From a checkpoint of a small sound classifier.
Training: batches of 128, held-out accuracy 99%.
Data: trained on read English sentences (LibriTTS-R), 15625 training examples, 59.8 epochs.
Rows from block 9, named by matrix and row number. Each number is 128 + 32 x the weight over its row's rms, rounded and kept within 0 to 255. All counts start at 0. Numbers have three digits each. After the name is the row's rms in percent of the matrix's.
# convs2: project pointwise conv (model.blocks.9.convs.2.weight, 216x648x1), inputs 0-58
convs2.5 092:131136094154135125115164161135153174151143082148155135142119099174171123112148116183105115076074100158087132117155119127080127174160117125133143128105134149160132195188114133124
convs2.6 106:163181161112128127166088153119150139153168140116153139255107128075111174087119168123144128084159190119153117143120157084146132096143140182151128106099130180164215128164153119099
convs2.7 097:135092143110124180118122140153124113108168096141127083165127141182102152062206105124179146153156119099110123162144148140136118122154122094169146116128127120104124116070193099140
convs2.8 086:103109091148131130085086095086077109113160152150133103102149131168115136120093134114134105158122211128125122124111075195084141142108072156104097091159168187124159195091147131099
convs2.9 092:136120106104139087156121118115098115128163063152186170121138162174070154170125086173088085152156101132091150128165105107168112083130098129085152158136146108168161148131104190111
convs2.10 110:159127116162126113135153114118136131088128146146093161067159115153102140108101183043170126086151125117182088115129148144139123090092155100089081120110104159129102122095121135101
convs2.11 103:133106136088187060170133142101097111118133100088079113059145132141073075212154068120061129097117172110123134156159150108165177178097165068192054129129120096136078137138136084162
convs2.12 090:105094095176099175104177120107105175110102099152134115116170111143142155103169162080129114117090096141131139086089128083107135162126082111129076105136140148173207085116133143060
convs2.13 099:166108082103139117110185146067150136147210101177125130127142111085111100106097117174104079150120076069124142118169083126086134138119131164113109126163159140112118112129162121082
convs2.14 095:117140110103131159089116109146151123141162170159160050125140144108158100093136187113135135120152098174174171122129140112118195116097140111097181144148118119171128140124102166162
convs2.15 097:122159154137100117106074142137144103140145056121136137128059148094149122065039130143190113128080139153081124136132108090148117102122128117142158121084149164105096099119091147108
convs2.16 097:145127113162137124166175124198117120110068132094156136092213148121178150115090085111148187194103126117131142126107127108139076174146161105167154116161130152081067123120158141112
convs2.17 108:115187116135113154129106174114163089143151117133107119149155136127116143148106078076088104095077097083128076114169082098142095105155142135099078157122096129145142159098101194123
convs2.18 106:080143111122100156157122166150153145184028101141082078117093194087153121133083120140111108135110145119135147159117179112109120112114160112103112086120128167152102165133134126196
convs2.19 094:150150114130166052135080093141143112129093116117089118138170119148162082196155111150093120179122086109145106108097102101128138123128146157105078119129180128135132102113138099197
convs2.20 102:139161120180094119120150133116115137141113087103146140062117148088125094143148142095165239113119147131165146108101107096183115187119159085195178101121115100089049177154144226132
convs2.21 099:143113098113131146119070115172128115099165089146107138118148099146124111173121173093095123125143098182109124139167175136130135112074177161118119116190189074093138156068164179098
convs2.22 104:112164137127093121118140148128133102109128108148162140078104127076103155153185062095151132124113133101164155110094096117171141127131085123105018112114094094118063116094124126109
convs2.23 101:108182128130147123162090090106137138133121122103139143172150100079049128169143145050108089115072118051137111113045123119105097198118085071142130118154089206168191161116090145174
convs2.24 099:067110117143096098178148105105127138097126138170152143085170142108127143056122158151139141054183121152114122108141103120143075139125148112067145119168145131080121140119155119136
convs2.25 108:120140132078170088115119084119104160084160132158096130112107089172106134133087118151155135159147113102186165115171195121099139057109164139145110131127117099096157174089095142126
convs2.26 100:153113118144111129149100195175107153058106164132158165162091180128156133164073141093116137117103130168149165109102151126145143155109112148123070096143204119152144094069145059105
convs2.27 096:105107137078122151094125106139119101147121174111093122173136142119138073132116100175114112051073115171132179130099158115146114135141131137230150164134094125160164180132164155112
convs2.28 106:083093100174123084152112175139146089066098203069176142083195133144115055072083151188157039110130104119129085159118115128154068170130103083149116123122112103099130099102166162123
convs2.29 100:093130137079145082095138165110110151141129132074128126105105150106137122137113153109070167125173164126191102173129083112137167104177190124142156145118078081153152183166116114210
convs2.30 103:131121137118125185168194135159114161214098116131109157086065099107176172153156185105090144112091112096078113088126101126129148192140122119155122106109106146132149139195138155133
convs2.31 100:123138123161112144103080101141148156091187137090141098190080116091212096114100120115097096157118139151172119185138159098131134096105117085123165149148132146110210090136075155115
convs2.32 098:153183089195058112083109157115169148156129016156095129174059082122182105060058138147106158145138156148135122140107143103164135195117125139097187145076177140174164121133094148135
convs2.33 099:156134122107099109141127189129117106117134161118102182135124126094157140139175171104100127119106142089121134149126150187128115157138146149168070099143106084117094126193122140116
convs2.34 105:099158113030118103120145106146145134118125102075111135137106151072087137119118169028049100098135111118130123103154143093112125110049195160149119130121093153117154114137120135100
convs2.35 100:116114131101102129163163196133153126149139189162112078120120179165102158190105138119124146097173157135173170205136093126133139121147186087113155113108173150128204129127123082163
convs2.36 107:133099130134117074197096096174103122162144107143148124130093120117219148113139138155087155166107091175080116154160104110118179198171135121133203154128122123169105134144125199143
convs2.37 106:118128096111164179064087106113128083136176151147088115115111096141152126128175112149084106151141147101112114112157138131183126142163128152121131151090143127105069120136161090140
convs2.38 098:144138103082096150124178148106122133169116129105143115139123182129130153164180119139113165103105141140064167112120055170125160197152127143146141123140213118080133122123158090141
convs2.39 100:141125106114102170115126120107142101139099215137114105127146135129176136148200074123138117120110105143140130168130120153118140142047090121133151128180158079112117149132142088218
convs2.40 093:107192145064117107115087107069114115162121135141095087133142124148150194112168145161123149116105161170118146099134157144159125135104142161148123158115214168144155172147167117116
convs2.41 092:066161113118135158114090097170131149132125131129122092091148125133098104089145100147175122101162151123115156054119149137173106088129130179141147125115116131146190135105135102096
convs2.42 092:095117135168136159098125157107097137146085112173088113141116078158166125110147096140110150100147171110109133108083149150147126185129120123153137112120134128082073139197109106131
convs2.43 103:150134113114105145162098110126116090176131158119095123126136092086104090121123114137114075169112104162206081088103166105126087091123139113122151192186125127169098141153122082127
convs2.44 090:101123135124170191154154136130179144139147134168065127103127182081087162107118117159142144055165093117126131149136084137100123145127158168125160109122109169147112136148086077127
convs2.45 095:079090100068153146153182108119174100147166162138119081199092175079136140174144084171152130155164081170105116110142083127165156162093146104133132103175152031101110138183121092186
convs2.46 098:163130148112122188135171128114110118092106094134104093055091210121107106074116121110176133093119111164126134123205169121102135150139068115133158134088138151108221076130101069101
convs2.47 094:135119146125227164131142111159161115116084147125127126182152111171117149094099143086143196066153155131125106129152173105154059177066157160112121061168155103102111185129134127127
convs2.48 103:113165131077116122115166125148154145130154130127145141081073095152135091155057124220119060100136130100144094159160112115099093106116150160152132155098085108108107100138121159157
convs2.49 089:053156106140181153150144104113108168133127090078138121130081138072109165144142152116115116127231070162088165098167209110137128094146148132156155156161106180169189073130116169157
convs2.50 106:122119134144180125137122125174117122127080000115136110085160111171141163109102134148125124158171161073106153091144057127099124157114126117140135140210112101122219106162169067228
convs2.51 090:178159127117127112151095133098108103122095171162143137128143111187185146138119146104139143096131128133121135153142171133180131195151116170139124167137099138134117170131130142210
convs2.52 093:104160111162139110171101141143151155131104120148117168111137154150147111113164144106182157134108132136159179128102129074108136157125147073145104134137064134135126095109122116169
convs2.53 099:098061136124115188186131148116101154202123181124153100151132146151166081112185082149133142149137136104073160114121109145102120197178134158133099119096116070190088139134123072173
convs2.54 109:152135131108155061128121153147116117134130134183138121139058106103148114077099141181127150126136133189162142080103138142126159059083138088113129100173190100164106132130145165118
convs2.55 102:145116158143134116140169124153148117193192155178112086136142101096134091148156157138092223103177118125140109158120115139158142170084121118168159186102081117087124115160066122093
convs2.56 089:124099160168158097113176060166133198070136117150133149129097120121114133183101065129111152116152108115094135138079120096193180162143151141133159122148092107139104125080159106120
convs2.57 102:095111133178131138156110117143084086087129188108163116079164109153126163113090117122131141113163104143123141110116191132155160145114119087120140113132120107137162124154154155145
convs2.58 097:087095173156128105072135104145099140098077133113167109079135125083108115097096128112119098092161106136131145148118141075109084122126128063160064132137141156099143126079111097134
convs2.59 102:126135108153115241142137105141141136102121086119141139117142159146126113062140167124188159131133145139142101165146113139156117116109116078170113088117146124079067142130166157092
convs2.60 094:075145073128086076097116170120147136138133185096162110107097091136155078124155157088105182162183104146129132113107130135160062151109125100171142175134128152168107107123093138139
convs2.61 108:156129161104131092131076190140087136160077126139090081106192109117105139111148024111138123117074144102165138130125102122157195086087124108170113172140143124153204133117078098137
convs2.62 107:084121109138120153173111161146123091165176140111106127069125088130195108156101106093062173143104132149125129153130135132117092118122101092088088124152137093110156161115124092161
convs2.63 110:120092141159175107186173143160119093180088157117133131152075112096156150111097143133173086072157116108187180122124183163115157121089134106132114130153165129137118166157145108133
convs2.64 098:151218142163107136121170119110152128157122106068165167107091129151148135164141088137160164137131104168133124160164183098116179150119117118149143132117104142118167098111142113082
convs2.65 109:158172154209102164148138089110148088169185119111165123127104110155155139127129135144082149135119158125068113072138115130143136133160142115126154117162097139100124130145136185160
convs2.66 088:102196153135154080095155121109162184120131125168075133120105136093056099160137123135068175085162105086133174146117087109132150106111156175103198175121154095136147124119091148162
convs2.67 110:069164123133122138130156093175150154118201138160115110154077149144062145095121085095127093125141069162119135079116142141137090052129144150149097095132105143143162141160145194085
convs2.68 098:130152131161150150157126137137117095096097129185111164121153118139171121155154118068051133134113080097159076131124152142107094146145125101110198081126164137097083129104092120132
convs2.69 086:124152187180155168145086129149120179138137094127142194103108121118183101098081117128107170145113129128103131163099118094159153216153120094130104131135125049121107199044129154077
convs2.70 105:142165096116112128152145124183147086069121107107095098114112129124176091121141077092123111183159207112143105162130095167118141191086158109088122111089125184089127142117172128115
convs2.71 105:079147103098074116139104105103079158142161159131081132137133131088148138173173117129107074132058072120203151103131135111112117111108167156152110144084118071152068142136170112133
convs2.72 105:148109151142088144140117079091156130160169118111157135138171119121156113077152086095106138141125057079121120093097113156135112161140123130128121169111160103123121160111183165138
convs2.73 115:131098117158108078115078155127070113138096141068151120066101156101140126118122206162190153114113072087160106167116063145099138146106100144199179137106160144070136151140124142146
convs2.74 111:049170132056132107140128132105122114078071195129106144070152119164162116148112113079145143157120095124137111119178143172076114088145149114119085145158135140100150144132157140116
convs2.75 093:100110124141090124121121164111084100144125159153111114124110155162099148175131156124169073087132102137158130103124099153143116159074148140143105116069151113187058105138085033082
convs2.76 095:136190114088136165074100100209137135132136112166112109168122090095116112178081144175128162193099107173128126156152114190154102105125130159097144144130129153123114049127148129179
convs2.77 102:143136114131135090117149116098083111038110152116161113122153098119110113189111067094116119154109071174191156147116104140081171159118142138173044127111132142085187132129094080125
convs2.78 098:110062146120071125163138163099137159100185169154146072104131130124127070118183090164140137136096128137113109114125114135148145114093107136133111122129092126082122113073080172106
convs2.79 093:135123150107127182152182166136106068158093165123136112098128136116217107137140084122088153128098078124113094165133150156130141136157138113118105111083183110120062155100163144094
convs2.80 103:155149134116105157115170167103124147175060129153153079099140162174080135144196124108155135108127075075161116140108137114127127207097121091114067106074071151183192102114174098141
convs2.81 106:127163139130156157148087080076193124161134126182074108159158109102088156072110144134162203137108109122062135130121181128113128148074141122075192147094132158166133113156143151098
convs2.82 102:208107125153098152131100100089131150144110193154143143140185097193097101162124087132088067065136133124119110152104092155125091090185124055099061088130111117103089142120115131075
convs2.83 086:174130135169114122130142087164201116149056109151092114107101117100152102074106127141108141108117076127149164107093107103178114184084121135135202094129194141099102121137148135150
convs2.84 101:135149188087149098124167163112162146171159147132083177178102164127126147125163185129175154099124080094171067128124109161163142086146069076109165132113083141142140138142111125126
convs2.85 094:077135133130144090171121128114102117165124110110146140129140126093073147137115094150177155126175066096110146163147122160135117091065119135104194133147162175171161108137124141167
convs2.86 107:091151148158107178139173135167095149030149114148080114187137099117154166122155180102168229118116078062078077124120130119127113170140138173110205124141115179131081158103129132090
convs2.87 101:147159140119188098116126081115083125160122114175129201115126138128129140144166089106091109128162111075150104134132187114156100120168140075140164150145088121097162115109143152152
convs2.88 104:136113171100144153146155073124141164120109166085103143103098161205127122102122070126146114119099110116183139107101085166149115138123157111099109118156141155150138103112133159064
convs2.89 097:162140105063118123134117148109077166087127160165100137147181152168134131133195163097112096205132081131173181131159218154135113167073131122149104163105121088132138169139140111099
convs2.90 103:147099141148103182151123087148140166134172058131104158151143097163139138112185150111176129107107163099118129096179156170098198154175142167104136104081104126126139156112195098047
convs2.91 106:107140130122112113097090081113144098154133162162111110145137095108155090067127128172121096128119224135165127156144141115186149140125109166133195096159141095135153070160149084120
convs2.92 092:080147147122089126177175130106174156122088160128112042075099110109031109098219133178164148113165131138128138124162063158145129095122163158148036113120133129195122145106131055121
convs2.93 108:125110127199165104170096141132111201119134219086145160090116086101186159179168184109132103132133112068100146139136117106142146132072175129099101141115158142113054135152140089131
convs2.94 095:131091172134103087148129154135118111158148066144156181171150085097126158160150103093140130117049172104071128102029161111116109149117121191164039127124092171080180151089148161102
convs2.95 090:095122133134116090057058101072172055155109100090115075127113099090129101150119172178125096147215136146126087140156126101130108086078142170136091157132147130134133040141138144163
convs2.96 101:167101140157127153117172133092124084102099117117154072155177090130163135054129070109079193156163142146161127115104182124144097038160107160131162135100162123159158097205140151109
convs2.97 099:136094110147084138144199179139128147196135129118174105158106116064216128108119127129137104169160191079199154098111096050109150138159159137166158099130090057106176112118102176150
convs2.98 099:142188143145101160150159112124113155152110143151185135143136160109077144110207165116135139091110173083099151169123131146163132131121143136135101144170041103167193159099090111138
convs2.99 103:153105146101104091121221145141149197113057131124153123160172150182083145159148152114162144126123098137120142133122169082150116171093126130137126135065096154169157086123146134224
convs2.100 097:118088119138105159194157152140078156108037165126103140055171177067133120154137118088192106149111027102153142107174089115162099127127080140162112133086130148115068095162147115110
convs2.101 103:127208090067124113084116114074093119149113151092143115075156133138169132095153124149144080118097136138128090169176107166132113159153139134164106144143120105098102098083165077137
convs2.102 094:115129124074129143110152155125111153131120182109163085130094134135107115224087073096045071111107076151169148149137157144115177164158174175115107179165109108171114131139125066133
convs2.103 099:118097138072078116147150151111160162141149108122101089210076123142089106112158172120201115153126136083132116114145045141185123127078130128136113078153163112116162130188067052191
convs2.104 109:142174130221186066135093149128126141128091118093125138125098087124159150144105171144141139140133083053092179096136095092191093098096132078146175099117165133161146168204117191126
convs2.105 101:113155128186129114133074093132139101171073076110174131169067131099098090174123148179154075160142090148152162118131085095160102135088087098138115117122182186124079132145135181103
convs2.106 108:119149141091163177125147085160141145173144189124069112114047118082098127164153119201137139123118070096155148114120110115135035097136093124083124125129160122112091165134145144184
convs2.107 092:147088126152159141115115147072123140156115132126107122100106104127112160090119109183126104173157185120117141122152120151150117189083101137137103099123177131114082093191151161104
convs2.108 101:101136172063170124147117148156144155173071197174176127132123131162120136150110143143117132111086136088100164122105129171106113168173100149107106154159125142122125152149168128154
convs2.109 099:138106149110084146096083145204088135134113142086118123166124100092161129144143161125151151104123155163103132144149120105121079197124115138112171122088085098106066118072099137114
convs2.110 108:131162157124115113073171207178118107153075112107159098100041138161219133169120099122069172145108174169105127175150126154140172064150116093125119115140093120141124124164121174132
convs2.111 102:130099122156125082166153104152140142136126109129117164138120104086162139082090201164178203114104174142094101127108134127143146067102126181103130157072146159119093118105147208111
convs2.112 095:097096172129054119082129120165130165122103089090134123121130129088189139105093119168161117105151135153133145157156177115157103140190137060148104188095187200093112140114131105094
convs2.113 091:163141129080165126147121116105176133175125119123097112105128144158079123136120111129168063134100139106143140141133112125151149099111141161106137108129124083129193092158129100123
convs2.114 105:160162106121082153127149119140140101148173157079149144173123142160122101106174116136067107126161181092159131156154170135170096118165107134133207130112127117088128121120133129110
convs2.115 102:145136085104133127142060118148086124060099129144113147094147144075103172141148099096225177174157119165121090173079129074126134101090145185091123163118151095173154139074111116059
convs2.116 108:115156162117142092161089086180147182092105137122118132085144136125148156144138224110118181126166098161160129092104126122086135037092114136153086131151169134125051134159120110096
convs2.117 101:169053131115135147153094112174179137169110137141155121140165148090085148142124108083134147146101117088125104111111112140138154135083164106087141118132159148136150100164133183091
convs2.118 103:136123102105100164122148139181115133118182064181143108129150113223148072115145112209132153127095149148107086075106138109138112122081128110152130156150162090130154133072099132153
convs2.119 106:176146126177125116158124086134069114186148155162111126131150116077148183108106099131025139127107188129070168093087073089123147114164080107158093153136090132172081107135129179154
convs2.120 092:085136179138131112125148078120172161105125179146101103127078117160161119119136050170117161093120161168137096073128156133073146081153133132122155069144172068068114105139149134110
convs2.121 097:106106141150074207100047136195085139084154091110063145135075134114125074123136096123100114170153183180081091093136136139202165171095144082188146127125194130200062111107152102075
convs2.122 091:126087122114109121176163110130121139140052073118132139140111086137150132120107080110146112110116087144130113155133129167063107189137110174129117142141125150115145123110160155149
convs2.123 103:114157151116140090195113112181125163167061140109128123092109109096092143125114168053140202150154141085100196102155074137168098135093125096126122150144147109149142170116149086211
convs2.124 098:097099090130199110178156166102161107176097089162115104144155108149139118171143110112124167102160133117125147113148143126126152143065128180119066158114150110088107098125136086107
convs2.125 098:117108105058100178122120159060131090125123111108091096093085063142138136089183184132149106085111124112107165099112195092105118079160155116167164114112134071132186063084145114185
convs2.126 105:144077136112135070143119125113116055116151178123139075114092171157130111156141156170108109037155123078166110097154107090089158063176121135102112153139120138158146112075125055101
convs2.127 099:126145156103134157153118108121154084148134114153116110163116129169118130089152155152109089095149145147134107121048183119099138186139080137091130083153192153130183182174161134158
convs2.128 109:157113121138104090051120131140141116158134158155091140055142151144156107133150132151137171074109121159065126161133154128154091144156100134117116128071109183074141117051141135156
convs2.129 101:135149148119125135160164138143174143151075109130084141143118186120107162170058165137129096140130088155149087119185117125118128162142119097219132141129199202166087153152171158135
convs2.130 100:140104100160182118121152129130093099099129093131111090160041125076199060184145078187108077102145105092093126140095130165174097105141131087079138117105140071117190169090123156115
convs2.131 106:163122110159102114165058126169092119124124111165115159038118148241129121116145179114179125118149110172137162103153151120115097123087131124066135133144085056090148144157103116133
convs2.132 102:139162140135105094119112129139146171124132068126135157132094163137133113127156090161174131113161181197119118112158176109145126170121137093148162145141146118185109126108146153114
convs2.133 109:101172130065114123061116177095151164134185106178087130093116112131186098155100128135165143159074171175089126139125188140120163151190147150121050124076076112125098109062140106086
convs2.134 101:110168102088110109143194090146126113117168083119116158133103102182121134169055072148144131142147141157183201208186159128108165126183106110117172132092059186130108115103146089134
convs2.135 104:114141156193114109136106189103077151133032106131097101148138149183091096117135164056122163104094171148119129117116063155121161184117110136095114138155143157114182126090166174111
convs2.136 107:158182142165092150140100134109137142140217112115166131086046160099144163105093127163158057197134232201127127119108114113136140127178080185206159083104124141111129108137135112182
convs2.137 102:197134129147176122093153108091150174115128090172117082194156096103117167124087129122121118150063199141183142142072143120080135115164080096102136109129090160099223120127162153088
convs2.138 102:111114099167120107121083165139147116106101102092115170164166114198127153144131132161173147088163146141146080129123124144113112153088102184107146099135120109110101124073122170104
convs2.139 094:181124116126117132186137168129101147122122085112112109154121154123141183100155102143172111113144143107118121177094154058153196077097118131070159143117126138189112107173113179111
convs2.140 105:112094125161138145094099150139107134121123127141142155210063124097170126132083128147137118133152159116141129117149197136119121095089119161133156154131151097152172152199199165087
convs2.141 101:096179094169125079062118116158107102124138144152131132108130152102150100149081133134146202148146179156093141144130188091133119139146131073114172123101110181151127169138121150138
convs2.142 103:106081123056116120145134146145070144121133137129150149072114158153075181135078136112146165127140104087098176107144118129087134121137097123120128141132156145136232123064133195127
convs2.143 101:108107143133093098130081145116097124129171132138092105089132093127106077154088164056108190200137164138121180166133135095156183162177110217109167167111130144167064156148097150156
convs2.144 096:131174109084108133118172069134137068102104155118146107070122146188110125110119133127126177103139115157109120114101126085134109083102131134081117147193111078085155093115079046189
convs2.145 111:152117100107111090166179062098139147167134129171129172133081112078127160175145176123151104181151146119161140134143135131112122123113131138168126108182153143168061140176152125146
convs2.146 097:136129144081084116086130073170116192111156158129119168161161132156175129126120149151115140157099191123170130135089145096154161100102147135183082154187129127112152126116100127135
convs2.147 100:164180157128181073095073141148127052154138152147106080173078103126153099129128110160136080149155167164150184097113112107105115066121176126059221120143112099139139151114098138121
convs2.148 097:171131138074107137128109137104113144059026099079194109139161143111112120095126103135136148179144124162136111144097135067175133098093189113135106104107138112143146097148164093100
convs2.149 097:116140164142161125107116144127160137120137115152077112103196099115058167103155170142069188140130145157150115089116177166138126124129098107174115090159101147117136164125085091080
convs2.150 112:123118129150136140177060156091170111141108173103119162088140108144176159132133127110151139159140138124192146124122115161102139044088117129139143121123085123166109109113115160071
convs2.151 103:131094103161080091157082133066128169124120137177163091122098139137129139190119210123199143132160090181179163115074096145132153111133124124096170123145114109110195129116132096072
convs2.152 096:075113136105132104178174106122101143189156142163073110158111113130090169175153172071172080140107106097136153113122072129074116121197105148102144131149119160144091099124134113193
convs2.153 096:127116087114164133123116187165107146136139126119126111137061168167171110118091140162156169155143134154130074147142123163103103135136081122121118079115116145133162077096132138118
convs2.154 100:119141125097158115130155148123164082134163094091107134139142129163160156170128148097153072091135132152131102198126110139149121121127131083160130126159101109125133159094124076069
convs2.155 097:093131100164133155116176143127117081152163132196142107146183080076192189128111101161099114138121175120080095087121219131129133138140135155109117119137084118103140147103115126068
convs2.156 093:150048104160139124145122121103097106184126121124120079068117129130141101132134092118151127104147091090135154121150134100082162112145118208161112103111114171107056115149123119131
convs2.157 099:100123095072073164111105095118122096158216127132148089129102135144098118075143180134095139159121166174139135136114117115153154060134117142127154163124073123095203115112125157163
convs2.158 098:140118126089115119167125114088112078152068186140114170094188112140040144118144135114132076140103099097077149138061119122113133094115106129089230141092122124126163155066121134083
convs2.159 104:112146128067089108105128165218092133114182211099084102101159145143118104103166145124140107152072154096124092092089119118118110113115138092103053130183134131095111160138158076061
convs2.160 093:170151114182118165110161130079172091078168130165134112133065162166102160132179154133130078126081138134106111081125147148141095107152133154116071090125151151092155095117106131167
convs2.161 101:105131097141096137173112127131089121139106081114159093141177166147143164127164163126123108173157080087145126119094162138141122195156166118167106131195158131133124145109159178168
convs2.162 097:127086123151126067128170119066122125142171139083132193137079144117128134108106153115149090177167095136141110124191143128130136100158122190140063095150073186194098120167177143100
convs2.163 094:122183119145122101069114105138106165131085114113080167093153169140109114162104120142145060098109127127138128139113224144089123140106132115113117131109124164113156142153134150082
convs2.164 100:146160140118132106239092158153161154090137045156148135101178137147148188154177140119114174163104173144125160102104145118105134155101106114147168096106104151147072124102122113111
convs2.165 098:135094120129178158105081099224171095175121111123108100092105130165192102137127126179117165150118067179176169133187115084100075169146105138146184105124119095131148124148077136131
convs2.166 105:185160171152123167117084118067100077142072153154163087087185129120171170128163092140117088172119117073162152145129129136096136191160153157143159132093111033154113127213187094118
convs2.167 095:103113151081106118075084109114120131115143151115134080108113102159145159204108156109164141129173128159146121089097161151195153079134106094111083100136073081113079111119119147114
convs2.168 095:151197122115134097135158079116138132133131141145101094131144173109099137162082143088144091123108110111127113130201178084112166113170131110114072164150146151154143162127101058170
convs2.169 104:128138133132146162096154131114113128087157110141112134043121151151169084103144170166108197163147113152148100127105127152143120119096152082145166154135174160124103161106133140114
convs2.170 097:147180128150099164126122079110121172139151177143197133139145126068121079054197146173098195122085138080172126125101131119102177078078119164127124125170174093093086128119105161121
convs2.171 100:137149136113185180154125151127079179146103064130119132083145140151155114151172116137176141141162094095144138108112114107126154144144125156154087130110088092132094142167124101159
convs2.172 100:135133109135124178092071132119159106118160141099089104126138129164163066144178104111122107109111131158112159178142116103084117155181115160073151122136086136082203146114157120135
convs2.173 100:119125127133137158072082161159138139133152115109143138127088140102103133117111147150133115101105201153125074112154160141184162144083143133120104077130169108130147132117134102169
convs2.174 092:117132135097106150152152171105124067094172096157144076119157097154142126148156131085180072124166096082137141134130071147122109136130125134104101123144068159112144136161081068094
convs2.175 093:224137085137130076078022157149112110071105094145147085099115114066101186149093078125109184125110111132112127150165116071134140137154130138157157192209162167106091072142142091106
convs2.176 097:103166092108148096124157094169079114102145085119135139222106094138145074063110122102155101110184058130117115105122166098154180095113168154134105134153151128157159145105095141102
convs2.177 096:125093092148112136138115155153057107124126216143094186109142164175118151104113161079112094123088135082138111125182161187170117155139119074113059101115130085154108113141168045171
convs2.178 088:151137108064148170126126152159147179172081145125124132162150101169092136082121114097098255100138110095056076059100103131133119123106146162152093115133085099097090127165113091084
convs2.179 097:134117155130108131138143088154180150112164142166114129161131146190096171111113161153146155166111160133119076145104100182128099137136110096174168116166147106202100172173128163153
convs2.180 107:148162142161146064138152114090155153154085168121127162094171136118118126061082112208122160118139068158121134107127078127128110125138123109133122140113131202123133062131118122140
convs2.181 106:105101161160156133099120190145117113109067168092154135085110106132135146164130121170153125127140142184164125113062085122064143123107178084122080141181168122146131107129132115125
convs2.182 095:136109105121137127168086147106109133153116196143130157135095112099103132141156166156081100158179110148206102138157103177123131110142167163126175120093159094133103147094110103148
convs2.183 097:139120098066141109134112164139088100088106086125065143142177105209124166155096167128148124083138149116161089104177204137076128089206136098197102123141119124129202104127137116124
convs2.184 104:124164093137159123110075147166120132172073134111117107102176133151156132164114120113109220125096119098113145121136129144102144168115109091124134132115163134112128168119104124167
convs2.185 094:130075082190177075056100136157144202134128093095132177144105123079139044121170136198205209128130167138130080141161099164166141183122099129199134108141148087146190157130131105089
convs2.186 093:119083128165087116152134133146150181117132073142112103107136147172187135161147156072132090143199087064147148100140081162104150078139135183126116150141164138108078111138152176199
convs2.187 102:136136106088112110142117177125122109143160154131149146108025122125087110117135141125168178111159174106113160145144128163082143090146127140171086120088118123183086181084140151084
convs2.188 096:131118125096082142102161100125121079165098110133117184193110137093161140102081129111092161128159130097126098122119072148097102111084134162154171131094141199142126120158092211182
convs2.189 103:169099135152133113085062092099097142136128130149152123064128121116158100157109101145107074156103128073136123160096153102149082150133141116073164097067085171145203148039101160089
convs2.190 109:126141129144163168149097100104141118101177109150121054220116101155107119110118157160078076124122131056167153158144072160142108097112145178163085120110155122131145136198150093105
convs2.191 091:188118157110116122131114117129145133132159169139098081124135139147130180139125197143172083082126161180107155155206204119138159114124139179102091134103150130139166179123126134114
convs2.192 109:141135093089140068141164142123116128142097115086121123123059112095110100126108140177082194159117142103142126101159087078099148101074134127155085131098154145119110169147103191141
convs2.193 096:123134125144149163137069132196152152178121102136103170072141107079059154117206156096159135092149101108109129131172076134142180145184159197166157175157152134123110156122120139114
convs2.194 094:143170128095160112168141149114158121103082163099202126122146159116099137115125088101164097174159149127157132180094133126141146106132131134147068087097118112093135075131068150114
convs2.195 098:136119123100124153159160152156139089168125160078140142122069154140144152131204115137097160137082197150109118114124082106124080123106157118140108135123100104131061135079189151136
convs2.196 092:104127159000172130169135113136174185166107154119120131121150123154138159177116126114150158143112170145129117149168107130122130113127117147145103152086119095105176107114113078154
convs2.197 103:165126128082130125083129164126129129151046144137149122171151171091116102080099156152112098121121165108151121110101163127094128208130168110174152114138133078179122120154149098171
convs2.198 099:114109089122111137081112120120152115155120124065095104154136096124125064176204168128111156127129070178119136128106107112106110169128127131092091164176149137154119107125136142173
convs2.199 097:163105121076149129135152092089104153115089164100154108059105173130142133174127113133097117130106118071123132116166094120200054098106157154201122150089109136106178105076096111068
convs2.200 106:107198127146130089166173126138138135116110218101164097157135099108108114127156192164101108157161132132122130086154151117145137135129122165186168179147169169109130123136173161190
convs2.201 098:137075091110105156055088162162108090130137138137132124132142108131161058172116191158164233135119154050149108137124127078171143141138079177121077129129121187131110180118096114129
convs2.202 101:116124135099136159147136117130187104166142138133102126141140090140125153090115075138171123127107139130157122123122059158095123143145109096121053076108147120136232142129203101157
convs2.203 103:188111113130117110137123144088127076167112096182127111116200138105180138147127133165093151160123171076115171133131094125087098225168180106140147171122140083140157114119145114097
convs2.204 113:160133107135076096117127113161158066159109082089183151186086101087160117132182126077174109134121112121099111155120135150139168148153154134171193149202112059116111105124131106137
convs2.205 095:143109107183126139090150159126087106132064030129176133160116127154158119099113142122168086144175191155102078125134203115107129144109129174096211165156116148140168104172101141195
convs2.206 099:132138101140153103168191150136083170178120119148159113153108088127103078181154093094107143107115109097091151136182118106070099145099141082095012150109127149141132101091151090106
convs2.207 092:110096096127155131108147109121154142126155086114190125174118134058112157101117161148113146134126076166120121161186144129127152203107178098140162122117105191151141132075092151118
convs2.208 096:101123114093137161137133113159111161103142121159090131127147073145094134077051108089144195058109135106109126069120171109097127151132167077196183091097137176159133122138157132120
convs2.209 103:139077154090086092146128150089101125114103144104137136143155136126121129104111128124187104149165121052131138132082145148115140110113153119119130131148072150168134158142152158102
convs2.210 101:160138105119115160097098149102127132136117159183149157144138119096041175129116135086103125168087068111162093089094180123055089169132107154082092119138122111113121149133135109108
convs2.211 107:129181100103156112137154074098117129088202132157128124139176143140093209173147140149136067079128149082119094169124138119153133091169131178135100119116127079133174119152157107141
convs2.212 103:194135161176129077126115121086131141144146169141117175087154183174140170101106088140090180149143148073145129150148133077044156183126136137143113166052088137106135122176084157107
convs2.213 094:112120150121146120147107122113116133131142175122128109133133141136098161142142144169106105106127066070105142132135111147137141188139124130073153075123139151152171127083159145105